{"spec_augment": true, "targets": ["emotion"], "arch": "ecapa_tdnn", "depths": [10], "kernel_size": 5, "widths": [320], "beta2": 0.999, "epochs": 36.4, "lr_schedule": "wsd", "weight_decay": 0.07}
Rows from block 3, named by matrix and row number. Each number is 128 + 32 x the weight over its row's rms, rounded and kept within 0 to 255. All counts start at 0. Numbers have three digits each. After the name is the row's rms in percent of the matrix's.
# c30: last pointwise conv (model.blocks.3.c3.0.weight, 320x320x1), inputs 0-45
c30.58 095:156133106110117134124118099153121133126138146097076181141113150103163175142109172130123090116116126121140146154125109157134127105107119099
c30.59 107:159114085080142130082113079080124104023141143070093151171043117060174172158098179119085103114098094163153137165101090159202107106098143065
c30.60 102:189180141130181184111098143069166125143120148127140178189146108139116075099136073131135135149146145181118089097149175124255128193144160119
c30.61 111:081116121156106138124139146073122118169107091163124058092162114155071104093129116116131128096126106125165106084080096111074116115123126152
c30.62 093:189132091121131172099134080129143098089144148135088137135096121131116115107086122117097085129102104131151127118092106133198097183093133130
c30.63 105:137119110111131132131127120111101097115101137099116084124112108107117101096112100101123140129109113140129108122127141115135114129113118126
c30.64 068:166100117137105110136100107175098106135091213129132129118129103136123091092096073097093114129095098133081157106130106161094100148102123155
c30.65 100:155160131143136161114170135167159132152122141138116122152161127138122137142136132122143113114131141110117085113129163104127123080139148117
c30.66 098:164121102091132138129067101158112093107105171088076157148100084084135124079099110113088113127102099146045097124119103117144102121089143106
c30.67 081:153108090093146098170120094167098106100110172086079169144079094058103109107089112099107040099107125131093122123123129121106094084096154101
c30.68 109:176160126140153235108128100170174115113203139139097152150129144139141133133114132127101115152114107180108078132104114099169109160118197138
c30.69 111:150111101123110150123129099150134126107104155124082128151120176139169192174121194126112089109114093111129133164087074142129115108109102106
c30.70 101:115123134159122116139198113157130137127101119167131081126117174178157148153129144144133118150141140110159104159144140106087141145132134166
c30.71 111:170135129118127126143107130136138138150104163119129191124157143118124136119139133133142102129134133117120134132134111139128134119137102111
c30.72 106:165223150130227221107113112143210130141120171134091152155146152128143117082114118165156122187175170209136103132180177129207146140152178111
c30.73 120:201133136157151165099196147175162126142152167170152160125167212174109105151141119121135147122114112135199122071104126124142120173135116135
c30.74 092:092122092121107133134108083179104084107102128120061113124120118118110103094082094094079061112094095129109132118103106119116093124085135128
c30.75 105:140097159140083113140114175086114161162127122140159119174151136137104139165178153136154154094133127104149138135128140144195136110152106129
c30.76 098:075184192116183160156136155223165144143046180135168095138148098120105091095148072169176131179194187174112113111206167110128150126183161117
c30.77 101:103114096171122107124122125137133105178089109155136116140165135148094085082109092109114053095100112115112102081098118105115102156107101162
c30.78 101:143119150129130105125141157093129147119124148133164129144136129142139129141162136139138181143141127123130141147142120138176147182147088134
c30.79 119:169125122145125106144134144145129128151138159119143132084136114103086110085139106118139075105112114122136183087091125168096107123129118139
c30.80 099:125119125146103109157130127154106118131108088135103112125120098124092111124117107120132138102120125107148110107128122115057108052120148117
c30.81 111:120112112130114127161089117124149158134088091146061156174139169147138204224134226136145086111128105120052112168101059136146145072127118114
c30.82 077:184104091106085134137143077153073069090116228097067118132076163106110097099079064090041150107072090128166169098087111138073095136070129106
c30.83 085:142138123132167169128159110211168118127113155144138131115168169156140139130120131129142098140120111143105119127113087114077120108122134129
c30.84 097:094100081118110104069127098103086095108099104112127113115113132122143085121092074089073038100082095131135096117100123092126096144074139131
c30.85 094:192129108132128127131144116179124117102137172133119205170107131139142133139104129122117111128113126117115138130123106147226132194115080153
c30.86 111:121170153114153146139086157123136121142084116116158151141137129100092071102138067130144133122144156137056080094142166097207131156145139102
c30.87 093:149105119159102066136151122147098104136126170143103163102125107127124071085108059105110111107113112118081185097104101191102113135107118144
c30.88 068:144044096128062045167129129179064110114134151128158149126109115140081063086118039090101134073073082099114155077090075136165107185095056152
c30.89 086:155094106140095128138145109122083094112181138123098152118096165119134097077098090113097153121094102133099144131109087147097112150094149136
c30.90 092:162104131152101110116165135151127118086110146165138143120107209170114087126138087121104146123112103098144137093115101135133128154117097142
c30.91 094:093118140126133063162188115223128141133051155106137106087123116099162106096125089137136136147124153090135146155158104132065143091136100106
c30.92 088:163113114100137039147107139114131116121122174084142162156133101072097090075126098113128066099108107120121200098098123181133102081124083090
c30.93 100:158119138163130160122176147225143134145077173191160137156166168216096088143148099121141152162121103143144120097113082115168137202136116176
c30.94 112:174173195106155142160128164154155179164127202112175140118164131105157136119175117180190160160200213127135139131212217145088173088192129076
c30.95 125:154127117141154126089114141120145123153117136158139132136156144157093097124132107115145120119121125126112087091129164085198117170132103130
c30.96 092:176095106098107120169103099184061095080124219090110085122073128100087076058084080084055147120085094146124200060101129145059088152083125121
c30.97 097:170103081102083141125119088192062078079132187097100121106079119120110100125082082073035118118082091149143121082093118119096092171085130137
c30.98 113:057133116146148148072103110071149114146104070133092095128149130134102109112111130117127056100113110147101079118109102095106111083119153125
c30.99 091:184099092126117093138175090123089094123152177126075185124102081117106111084089107107105086127104114123140200105124098189029108110095126131
c30.100 090:127134110173147110146146088182156117156118136194093101109158173172144116130108115138139104130124120114121130134138109128025120086109160137
c30.101 105:188131139086139133145087115187134136129100194087103180135143096101108133099127134142142129120130136135066168120130089160176123127135101110
c30.102 118:144131122159138139098094137084141095158148144158138135124154112154099065060116063107107117110105106131103137076089130132129101151113124162
c30.103 103:125156148113161147122112113147146132119118144098113126138126094111136130103120126144148111145149144162075116144141087133185132138146128111
c30.104 107:117105061131135140078118060098096069078157095114051155132092155110109117134048128074064064085056086161117116108074089116156070122060169123
c30.105 106:205092100133090055127091109131098111109134202131100177130100109105109135097105135109097104080096100112131194105104081164131101129091080128
c30.106 103:125121151119140089166174141149129159121078165130150106071131131119170122108137109155157159148154166105132119151173161125051156089150119099
c30.107 107:102165176086165131153122172139158158113039168076184107156119054091133114131166112153162157155169168138149121145169158121186169161177131092
c30.108 095:133111158128113079166091185110119144132063163122198149154129111123114103129169106138129165120148139121093153143136159129146149188145088122
c30.109 086:148190164143186176137156118199180149138071214164087118146151200150159124116132110169167140200196173166094101143203186118137171118153185127
c30.110 106:119113151090112092129121150105114143116099124104162079077120132114159139150157135138134186142134143105095111147149151105066164113146106103
c30.111 101:137138116111111182109083112100116107111187102123096133114098109093119118096112114109108123130119105153079110114109130131177117100112173116
c30.112 094:183136135133117147146174144146118113158231156121134194127136151122111098100130089115118137123124121130193128107109109165134122143123145129
c30.113 121:092132084169179149154136077175134077122103130166093124117133195160064087113067116090083058110081094186092088058094117105124065150073204145
c30.114 129:179089096127113109143065109145086087128105221128116138151124097133053052064088057089098092073096093153059180078096130178198080179093115149
c30.115 073:121170131131147139130114123168133128146097126137113121134150071127115117120118104126151088130138153115100071121166159105094136094141146128
c30.116 089:171198155125206193143117136180190136137070232129139139129150118128149107096124112150146107168164166189115105120174187122188138170150173114
c30.117 093:139123125148131141103107141110109122133118169140130143174122108131102080081129072109109141134126132152085117092140167123147136142124132136
c30.118 079:124089114137087099106103143141082125117090178105134148156106115135108091102123083114121122101116107143092105123120097117181132184117106142
c30.119 078:161131127040112122130165124188120122100166165000100142136076093002177151129114144124115135145119122122124133159128162125012138069123120020
c30.120 099:172154178096140143155153147247151158146121229101160155130151129100147123113157116162172137175185183144093145137185167148102160082176152081
c30.121 086:122119116109144120105115105087133132103118097126116176167113116113147153124108148135137110127121134143106116162138119125208126137132123109
c30.122 100:119094132147098113174152132168088106145090153160149101139141152175087102123131094103122116128103096120122148074096103146104096179113114177
c30.123 096:130117107120110132145096117126106100119106167088135106092110078113126122122105098101083100103079087142078162106068107135056091153096112132
c30.124 126:051160129136175146085087098149174124132060097139091089152147154147126115107099132141144088151142144165047084129157136074214125156140140132
c30.125 080:112139148131117114165139160160133141173107149130160110113164111130114069092159049133152157131152157118153134112163157136114150112153146136
c30.126 100:110084098140120118142113137109096119155139126139169156144141122136099091101131086104111118084091096141121120110085099139143105136111139153
c30.127 127:054160133139181165106148107162170123131059086139103089110140137129124104118108122139135118149137135167094065125140147077121129100134167122
c30.128 068:195072083121112122121161117161100114115149205118136161155106115119103145131106163109126087067077089146169185109092112185171084150103129133
c30.129 091:167089141133073080177106155202060139113073255132174129178118156184096104142153110123145165126134135141093181107158133175255140255142069182
c30.130 101:087144199109142114155126179143148152134080132106197139130134077099112076107180069152162160148172176143102095120166159107149160146175159118
c30.131 110:109135151143113157150100153145114124165123085142147099096143102120090085087140091120143143127140133143057107082140151102126134073140167122
c30.132 090:149128166116138078133140181174147170148076205126191100129160124135122133160190126148173132121158161084130111115161188109019159093173080116
c30.133 099:110117102088126127099097109086112119071168082078126118108066071068140140126110143111098117110105115147131130131099103120156112110110119098
c30.134 088:177119145142141084142151168186143136154093196146196127139162194181120100148161105121143127123123131093133165104118159149173137228144052133
c30.135 093:120128166158122099143212158223136146143118175186184094129156199213141141189167139133133122141138139080142118125138148127088138191149118190
c30.136 115:050133111121150129081071089058143123117110046105081088141126108110145133129099150133132060121123130132070072161137117088138123086123126121
c30.137 100:160101110116084112160159089242100123111112217084081102130079126098133125109096114128106135138113115112111179139137087166102142128110114111
c30.138 111:131147135111134129149152140150140136162154146119135138142161114118124105112139116142148137149144143135129132128147143144151148110145123136
c30.139 082:166114130144130092120127145106138120176154131128136184113166128121084105107140096113125150101125126114124151095119138156126118140120103152
c30.140 109:108119109134113115146157103171095102127123134125085137165120151138103128123110125116106116134107116124104120113125132130093105108100119129
c30.141 074:135091114124092057121161137163090118129108186096118142132106113090081084113121087102112095089098116098128137087100123162119112117116083114
c30.142 109:137120110123115138138143131175106122150104151116124113146131102106090116126130129117135106108120126142144131126125151139095118114120137123
c30.143 110:166123107123115126112144101173102109096092231127099089143093111122160128093093116122098107146120117126113124136133129130083113109108149120
c30.144 103:113157116112144128128075107123148128117102084119084134147127133115138144137118150131129098145139125133076143136119112135110134094119113115
c30.145 090:169094103165106101127091118117089121127092191151138141142125127149078092094114092109113080083092104134090185073102115160180104184097110176
c30.146 090:153167164073170164155101140114156150125153155078138156124118124077124129099131127158144145157172167162092090123175172092076137098169171066
c30.147 102:105122106158116118126177114184107103140108145151114134139131163160103112119115115103104115125113112120126113088117157139108099134097145162
c30.148 110:097122114162120127146114128158116123132076116171117124126126132159114118094119118112120107123135123140062122113131140110116124122120127144
c30.149 102:138123172095101102172095167141089154118088175071163109106102060081135123132162122136150176152172161124060112141180157121130166136155137105
c30.150 093:133153174124141142191115154160122148156121147117144082125144106107108104077145075151161143145174180159128100126181150121107139089169159117
c30.151 096:134129129120123119142147110192117130135112120115111088148122170126127120101123107140131106137132142115127106131162132114104115087122144113
c30.152 090:098094112161097074146124120161069116143079133149122125160140121169102071109112073103129135113099094103095147087112077132205115183105106184
c30.153 118:163110093156127108134159116178109097122155178148115168138115141122078086059104073097093078103089109129169151084113152172088089152090138143
c30.154 095:125065078138126076152105112135085098129107155126126131132112141116082093106096111091110058075055076124091164114059093149097067121088137122
c30.155 097:141134120109141152130111093107147134116125111109092194136120113114157159130111157142139115124125130145106114166136088137208135106127129104
c30.156 092:137192179106161163140129165128162150135055163104183113130145129105119117124162106157185142153178187154154115127190255114162149170183170111
c30.157 131:115147117127146200090090100101148112121142063128095138143121176124117119131096139122121095137125117166102074127128126076199109146112169114
c30.158 113:211117098142094183110132111124097100112247152135128192138103098132116096107103087078071140119084084161145103115097112128193099145093149145
c30.159 118:135141115119120160108127124117116106140116129129114081125123111129113099108114102115122103129121115150107106094126131104132113135118149139
c30.160 107:143109124142120124130115132129125115134140122150134132128139164139107102092128091121137105116119110118136112118117121119108108093131140119
c30.161 120:194104098113117136134173092120100105089192163079097167121085127092135150107091141096098113111098100130188181132112092181121107094093133115
c30.162 081:074128095136119167128095090110130108127114065155082099124126199143125112139091119108090096108097096132052101117084093089123093120096137106
c30.163 112:138108097123104143107141099163106087098156111131081164110098086130098093077092086091087080103094094154085083095114126111160099132091157150
c30.164 110:133144123117150141106102086133150127109110151116086148123118120110145145105106151138137078136140135160067114152138117136184123097132138108
c30.165 114:168124093193132158148121108141129092141192098178101132083139155178099123119097131089105093102083086155134145089076102147069083138088165191
c30.166 118:123114128176082117149089150117056125152072165164170134183132111179083106124133101110124110107103116135062127086128129124219113220116100206
c30.167 128:069142107131156138047078110076139110131093083129089099138137123120109090098098097120130085131130124146079091108129133094124116103114129118
c30.168 085:114081105160096090146149125192084129118094135174136163180124169196123131156126115117121156134110114083106144121136130124200130224121076189
c30.169 078:183121111107110135129135123146112104099144186098116161152100112126089069111116079101093163115106098150101155081108091146061111114106110105
c30.170 099:181137090135141141089207096126141100111176115122076162085110124093122119089097126114105121118102100140198103118094079136074109057093173120
c30.171 094:129108081126117154125114083118099074077115149130091119156074107108077118102051118078075060105070074138091159095100129148173074150073162124
c30.172 074:078169117121154235089115095131161113115136083149091107138147200127130095114107090124123088150128126184114062122144127088087126058126246098
c30.173 119:150155140116146143121118143136150133147123134123144132083145113118109077103139077125144136135142152122087109090149195114090127106146116120
c30.174 078:122130107159151155091144081131119097121079132152065134185136109147110111083080115126118063131107116176162124130139099128189099132109139148
c30.175 093:092119134121123138147126134105133115130136110115134118125137110126102113121136128117119119115110115141104146116110080141126124114130153127
c30.176 115:152113112124137086145083123100127128119131145118130159143115091096100096085118109112118106098105112116091176113092122162150111114121096117
c30.177 093:199141195125126129192125202154142183175142194142219117088174126143137118120209100160187196145184199115131115123197244137068187098193121119
c30.178 097:198108100117133142158139120168099099129125238106147154150108159116115103107117089102108126109088095153116144114108118150076121161102139130
c30.179 107:165149172119157124130188195174182164123103176135212105127168187153152118163220131164172202161164151121185155120150156139148177172180097129
c30.180 119:128117097169124150143148102178121091133112141182116149095134193188113092110099091113107099133098099141118108084112097134103101159090163167
c30.181 089:117124186120120093209135217139141154142081168120243093091147121114107093137201086145171171130151158091144174114152168149079155162186098117
c30.182 114:094112122134108118129168140150099111132107124156125163147128075157113078092130082119116151116116117120094083091116147102131130101118134136
c30.183 086:147164183129168118185107183154159186174092189123204118081174110121138121126175105177198155151187209127104142125211233136073168106197141119
c30.184 099:163140116133148179106128133143136116159086125151124100111152104141114070093114084106132108111122124142137111089132166112143119122125165120
c30.185 091:106111078169129112136134103199104095136108140152096139148134186146082088124090098089087031103086087143093120088096111111158093159076169147
c30.186 116:141081094118126116092130130116109102120127155116129175146133086103099078067115080084115050068079075132129133098077107135185079123095152120
c30.187 102:189107094096098143109158084139095120028187176087109146114050098074116114132093129100082105108104094154172189116111080187099102089101141101
c30.188 094:194070123108047116153146155175063139095140229093156158178079109131104122152146130109110163102099091115101173127099097160203140176119096138
c30.189 110:085094086125108093068119114177082088106065141128124118145121138136142096108095084090083112128088088116117112125102099104200093194082116153
c30.190 072:094099126177091098109138158128093125129125156183177119122157139215078085133152088115128132114115113103109111087105131109185128239132082209
c30.191 113:112139139120149077144140124173149136126081144103137100064122072117142137124127129141140130146139145080134137142148156124047136098144072121
c30.192 120:147097115185124110142169148179116118198136134160147122123193095169093111097135115118140104104104109136159158110103130155091103150121130182
c30.193 128:080135127145129125163141144116124119130075113136144065100120115145088069103138092121121104127124119139120128093115125126083127180130138159
c30.194 080:113063115172093083152144116180083110122115124180145087144125181203131123165132114106109106131099107114119136117115100110076104192104123186
c30.195 104:153122113136126107145214134255099124131094213124156118109128116137145122136129115128130127161124109111125166129123129137117140156118103149
c30.196 108:159139134123142125121135130158142116145116134126130165137145117125121108099134101127130108134129142114092130108125158139141121114134105113
c30.197 061:051105101152096131123111097122104107113124075131093102107076179126118130128102142102102048110097096131084129111096114129094089132100158161
c30.198 114:152097077101097138079162075103110098004161125103097148186071158089127153159091156099066112096059076114190110132077070134239080116072134094
c30.199 115:153120096160110120155166115195101127166124148124102117120135147127110147127112161119123103119113111133172148133119122148059112137101125161
c30.200 117:113178167098165145142145130196170147127089171096137107109129114104151105103134093172148136188169175132111128124183161124086152066166139087
c30.201 071:136094075081134101112122099114105109095127127065098137137084089036088107123088110103101055080078102141118106106098113106107086045098133073
c30.202 082:122112094105137087167134106128090111127148129068099130121094084048123114080095106114118107107104121125104149131126154152096110080112132100
c30.203 103:184071092128091099077151132131090129106146178121143136173122098148095087139122100113118094088095098119119174113110092168226114227111095180
c30.204 104:101131118148121172129089120143112102124123122156121126117112144157132084102117079101097145168114095178100119106131134102168122167101178161
c30.205 104:131125101160134145120121108143134113112134128175118139133121195191106109149105121121098087136111099143100127108105096130177108189102137172
c30.206 100:220151122088168081157091127175149115133121244076134180169128078080078108102114095120146097130126131130072222075143152209117116111134079082
c30.207 109:125135136127124113130117151071137143145128118119141122109137135118151112123153117141141142110140147100160144132138149118105141120145102117
c30.208 090:150121117164120211120121119147139114138159148173114136096129181165115114104116104109112113120112109166122111109092112126154112151116165136
c30.209 104:124136113139154178090117102082155129109182123157078140103139173161139162178124168135128105113126118154124138138115112142096132100119160134
c30.210 112:130103112177102091132084139124113117150122104176149123124146135164112114130130114119132125098110104086096120117103092106118111141115098143
c30.211 065:113094112159100107129153105228101109136098141174108088130148111169107119116118101111116105113114119115130120098112114123053102110117117155
c30.212 094:121124134127109088133147121166122137121111134120113126141129153132140108118128111136134110139137127094121117140143097122066144121130123129
c30.213 088:143116168149109073184082181136114144165062183152194131103170107138113090104162078134150148124151155109092159118156154155105153141158098146
c30.214 145:117126111134157155098133120111148125150116069133109138146145136128114124127116140126141079107116117146088065124124137082174116103122147118
c30.215 082:132060099146098104134135143122083093149106145147150111099157132154114075107127076083108125111068077113122128094074128122048095118093117150
c30.216 125:218076097122092115152148112106075085119204135100133214148090110079072064045099059085086143098069094115171179057088108183161079112094141110
c30.217 084:139084103172070103130160131187073116141086183177142135157151169171090118133130119097133093081098093096122140098111090157131114177110107169
c30.218 078:101129146069132066180112137130118145122103154072150104091104064073131116126141102146150119107140163091102149129151170150023129058147100079
c30.219 080:103123095154146155129126114107156113168111066170088131136161157169112115140105120122130095121109099148129120124099084121089106056108156156
c30.220 103:134124104180125108142138112145123106150103137148094156114133116142085117106099108119116081112116118136090158087109137134132098147109123167
c30.221 101:145088090125108112183125120172065098119090177107166139124112134119112098122103087085071144116082091125092126096113136124132095158089114130
c30.222 112:176104103078102126089133096083109127020169128085110136165042108075157147163116167119096152124102101148173095159099075132210113097104152076
c30.223 114:105102099175108119157127118142070102163087130153127092072132137162081065094107068092108112101101107164089126057094122113091084141096143173
c30.224 123:161109074121100144133118075145057036074156139118100145095070129112086062081060068046000143097058050161133113061070123109149069156046137132
c30.225 107:174069096165109082167108133142090103170115168128152148154149149122053081074120074085115041068072091123131164055095141160138046163095112159
c30.226 105:178084100157099075065144105196081102118133175148102176140132121163146087113099090101100120118100080110089187120115065172208128242091092190
c30.227 096:160139138146127133148136138136106135124104154125127149141114116116123114102133109132131125151155142147093155135151134156148144186131125145
c30.228 105:199168159103152154083089155083159152120166118100141185191126158108138108130159114153151152154171158147138066124173214092255162187163129116
c30.229 080:172179208104176138168153190165182186162102194122202093096175133129137097135195084177187194179205204120147127130216247130086187115212152107
c30.230 099:142092102091138071158145092153097096095124173077103169148072083063105109055078103099098103130095100120096156108119121156104097078103124085
c30.231 125:205050104109073122097191128132062120103191161084152117129112100104125139151133138102114142092089098141232184138109103180153095134104136140
c30.232 111:150106100095119108079120122057110099097147116091130142120108051091133133098107126097091106100089083150167138143093103139180095121100124108
c30.233 111:169107142121095087164123141089109154109147149115135147141090150121152147128140143141137164146142146107081114167163148130088145131137101128
c30.234 095:185166133142143168139100141123137113115214125149155167115116118115081063069133054124123150128130139138134169071127157161093122096135148120
c30.235 118:155140130185137133120095145136139118170066151181150101143175169171074069095126054118122117116115126108099175057098147155158111195132091176
c30.236 083:207084127102085035167123132238074127124086255089128124152121091123104100109125092115128165108128115104106194116147124183170145179119070116
c30.237 100:070152095160173163084058101087159104156092070152078108152156138158092113121096129116138031110121113162065100108126120105168099137106153163
c30.238 091:120114085158133086144107099182115096139046185133109122144118087139115105096090084106111100114098097107046155108105116148149108162095092151
c30.239 082:193104142106123072160095144147122139157140218085116177148132025064076097064143096128147095099131124119090220099123115176099139114149089099
c30.240 087:207110104154094077096171072215115105101107254147049154162092168152126119099094089112086090125122094101171169120113076183090130160103080160
c30.241 132:186099085138096131119151087106100094101197117112094150104088097100085138112087148096088108093089100137198187085091098187114095111084150129
c30.242 107:128109130156130114115143161118130119174129122172171109158171117174102111119145111116144120102107115126117106098122155103148107124134116147
c30.243 083:203082086137107134113129098099111103119164138138083196130114101116095092083106092110099137111087098116136148092098085142128105102090141124
c30.244 081:125100164129093074171109183155115148168063169110187148142151101131117105117166097136151119112150145109076129141142161125139150146154075130
c30.245 109:180103084148131159135157093147095081105190153144096136110109171125068095130084103080082105091078097158132102053082097127118082117079188124
c30.246 079:152133109123151144126111117091136106131188127130120168135129125132108103113107122106114077113104111158130143115098118149167099141111160133
c30.247 121:031097120165112129116072136103117111174058044153146099129173137155093068074126067108123121098108099139087072085091095066127106144117104149
c30.248 101:160102104145099123126112138111082119120099197119172167156112109147089092115128093088110124091086086150065119107094089129232112220107107148
c30.249 097:188157142105153194133133133217156137121134181098144158164122082108143130117127123131141111156131131180111087133133138116236132148144177114
c30.250 104:147131113136140147132114121153124107153119155142117100117141141161111103120116107122124110135118119154109125089107114117138101168119149159
c30.251 103:120122111123111112115134114174098130123125148094112118165109096104102113106110122121112117105117130110113131114127125137113122141116126140
c30.252 110:134047103116071096092139128091065124114115130092163104133124108112149128156125120099101062061076097136181152143086094138158073141102114130
c30.253 088:113102122112102073117104117073103153110089120086094137164088031067167181174128195132127072100114112092080133201121093141147138055120085100
c30.254 083:169194165129151159146078153118133151161108142119133137127151113100114082089139089138167139160193187158105135111197205130146164136159157126
c30.255 115:110087120105129031116088135108105129109117109114143137139119067117114123133121112120123113108116119104096105141129120094121116106126079120
c30.256 112:144144131153138141145196112164149132118121135174111157128120211174153114137120119138129144160147146119131158138160141142113146159131156154
c30.257 106:155109088116137082113067104084102089102122137112101202168103072116074062047093024089072139092090086149074154067095108138186097157089066128
c30.258 092:131064083141083091136151098204065105098061188126110098159082147141112099103083092094071141120069084118100163115095071123148129165075096151
c30.259 083:143100117150100106142109135223091117137078202166135119169130159188125130158127115111107148156112103120087143115130124121161138218118112187
c30.260 086:158128134107145093088121131076135143119123135111145181176125077119107106111133117134163136129128142137122095120154139136255134163146088113
c30.261 128:160153130140138158132043129107156127172131085133120122162165153147111143135126139132145110126133130111047161117114135126134117135137112143
c30.262 077:141094146135101058132107158165068138144073191124180113112129104143095082126144080133144127106126143117090149100134118151168130199134073164
c30.263 081:124131108098145103116192111183127120100103174087093087078117158084140124130102121125130137142121129093160134116129145133009124078122114087
c30.264 084:145119107168129112110128135106103124151140125154110146148147065172104117085122123116127120118125118121123146121122139143149125124112111169
c30.265 095:186121112105128152136100093147126126111183132103069165157104156120119160165101171122117114118118118128074157146123105140110121093114134108
c30.266 083:159127174116111113176130157169129169160115160131171066132161094119125112093173085153172181148159173096139121143183162116065159072175119101
c30.267 119:156125099142127184062129110178134096133107159130106151101134115138132103124108111099093065129094092127079176108078096147185102186092133153
c30.268 087:120192176124184177120115155135172145148064157137164140137163146122112087084151077144156132148170174178102081110176206092146147106172190113
c30.269 106:140129134172136138120178132137134114170093144179139068117170181189111113134136119121126118120113118114159123096105149105090115141125126151
c30.270 088:154210166114172224132113124166173128120162130114129145129133177095135101107137095147149129178170162193119088124170153104166139094150215088
c30.271 085:162088090150109091127105135140095079147094184160160144142153127164078063094115052080094076097062062119087180049065120167151084180088105168
c30.272 147:116101116149090125154140131148088119117116125154158125186112146159139103143136116108103147129106103142120142124122116141173132156110121152
c30.273 091:143110111108127110155152122210107119141127178098109144119121163117093069103126065110130137131115113132133155093141106159074128138120098107
c30.274 067:092086078130130081154082094141079084111065164119115075115089140140116099104082069097081120122078091117062168112095116112116092181085089161
c30.275 087:101124127158118107133174131158123119149061145164109074122145160156118121130122121120122111130122107100154143103115116125063121123116108142
c30.276 096:157054115146078069134129132129066124127127169138150149113106106124115143114123132112120131085092108083084145139116074147096114100106122128
c30.277 115:083112131133114124110125162100112150172091088138144068163165090133098111142147120126156124091133130104128066135134148078166129120135116134
c30.278 098:111148108131152149096095104115145106146106078126084132135130146119107112094091116116129081143123113148089119109117132100209105173112126132
c30.279 091:153172134146165203107123117170165126159120147147091118128167173142123101088114094141151090148147139153132078118145170102126126077138184120
c30.280 088:113126130182119079148073162097133119180125088162163111098178111164105098112145104129150121104131105073083151116100077140055122157127085171
c30.281 095:099123132146133121126180138168133130165109127156114115130166108169096102107135103130149138124143121118131091110131145095108136118134118150
c30.282 089:182070114101081094165128125121071124113141196075133124143090132123140114090119092104106157105103107151119134148128120135063114139117116113
c30.283 085:157206169109181180128118133144190131118121144105134127121138155099145087092139075163155138184173181187156110130184185111162154132167169097
c30.284 104:076150144118145109176108118160149150137100141126108105137145161128165132122122126168170169170176162115089124156187141106113162123153106122
c30.285 083:114099139145092052168115148082121159133145094158141131081132163166123166184145178137140161112139126074133122156119101121039147120128081136
c30.286 094:154178168139156153176126145158153131153102170133159126093153096115095095104138095144145141166175171148150109103167179121068137124153175130
c30.287 101:176117158080104078164074172100119149150136175097176158086136109101088098123154089128166124102144163085087150103163180146091140103158106090
c30.288 110:154125124092121120131133124144118114119137162049108147105100058061111088089118090109116129132124111124087144112117130138039124062115109089
c30.289 085:159111105158114053150162128198119104152131187124120139099139140115088063060127061112119056088099113108153199070100121184103097166116101156
c30.290 093:187113095133125091179138107191108113113122246127095188168092144139119114123103116108117115121100109131069219127130120192178123185102107140
c30.291 096:166176169101158104158127150161166181138092183091157092093139087099131115131155108167168140176173193103131142122192204127045165084172114103
c30.292 098:208129125090134101124128111112146127056177156096126180168053088068127147148120162127101110115106117137126184145101102172240102125118149089
c30.293 078:130099096138100108132130117119106110143135107129117162135128107130096103092121104111120059093101104122128173115096076169111097124103118141
c30.294 087:081150153156164121130086157065162148171070111154171105133177162157133135129151137164175147138154161163061127135169195114172142191167128157
c30.295 100:159131118131123145105159125176113114134110154123101126161115099117092116123122126110120112118110114144130142104118153154107112133111145133
c30.296 100:119095101119105116085059092120120128104122116132059119142112157141174181180114189130119086121120093113113122165104070114136123080102126105
c30.297 103:125094098137100067116110114120090102122144142125123144127122141133102099106115108094088073092081087119146157102089108168078107138094122131
c30.298 097:188128105121145145154110110179119120114093244111125129134104144109100108103114103112124110103095112167092189099125134172125116146108132116
c30.299 080:140127138134134096169159111199134139146128141132127137127140192134122098098128085140156132130136157093148105131164130139111125115146136112
c30.300 106:100144122150156123134138120135172121126097107149131126124141153140117107090115132133132100134127131125133129102127126130127119184134096152
c30.301 089:150128126131146114146126107128162145110128130144075145133151182151139156175136175153147115125136141133097143149123103149091144101131112126
c30.302 110:087152166096150112197120179172161168168077160116190102084166089115142114144177114172193156143172185110107122124174147121080160152184112102
c30.303 093:058157135141164153104065129114142137164067096138120145130157151132116107088122112142155106137142140174027067123147133099250136149144133134
c30.304 081:148167156136162136158095143112142138156102189132139100120154156125138112109126115146178147163171175166095162135193181151109138144158157137
c30.305 094:143123117092103136113091100097134131110178061083080144168107172085143176159113185125116079109116101127105147155098066147169118087109119085
c30.306 096:162220153111188205119113122147177119153110173112106122134146136097132093059112076150158137184178166188128101127179195120170136087154185093
c30.307 096:136190189113157162171116151155155159162118177106144135135156078087139105076150083176189154167195210156127108132212231128155167084188161079
c30.308 105:126133123150111234085116117119133115123185086157088124111123159138111121116123115115103124124117116182115082109107117109188110112110210127
c30.309 105:117139087150147165135093077156127084127073152148076133140120156137108077074062075083077065134092077179062109089102085118135092131058189119
c30.310 099:151094115182081095146122134162061130134132188182153136158137151200063110149136109105112106089090104139092168117104104168181112245104103222
c30.311 111:148143183111134127113116155122140140125084147104145143134133094107136102089158090143140201175175159153085143136159151137174167154163144120
c30.312 092:110108110160127119179109143112133116195078108171140102141179181163097124129124143109131091093113109123092103097090111109085099115118122142
c30.313 087:192174175117146160146139156184150171154123202132156088105155133128129109099164096162182164159180190124128122128197225121088167080175149107
c30.314 111:115088076158107126121108098139102082138133112159105124115147176167127128143099134087091054083067072156094136115064101119126072168077149153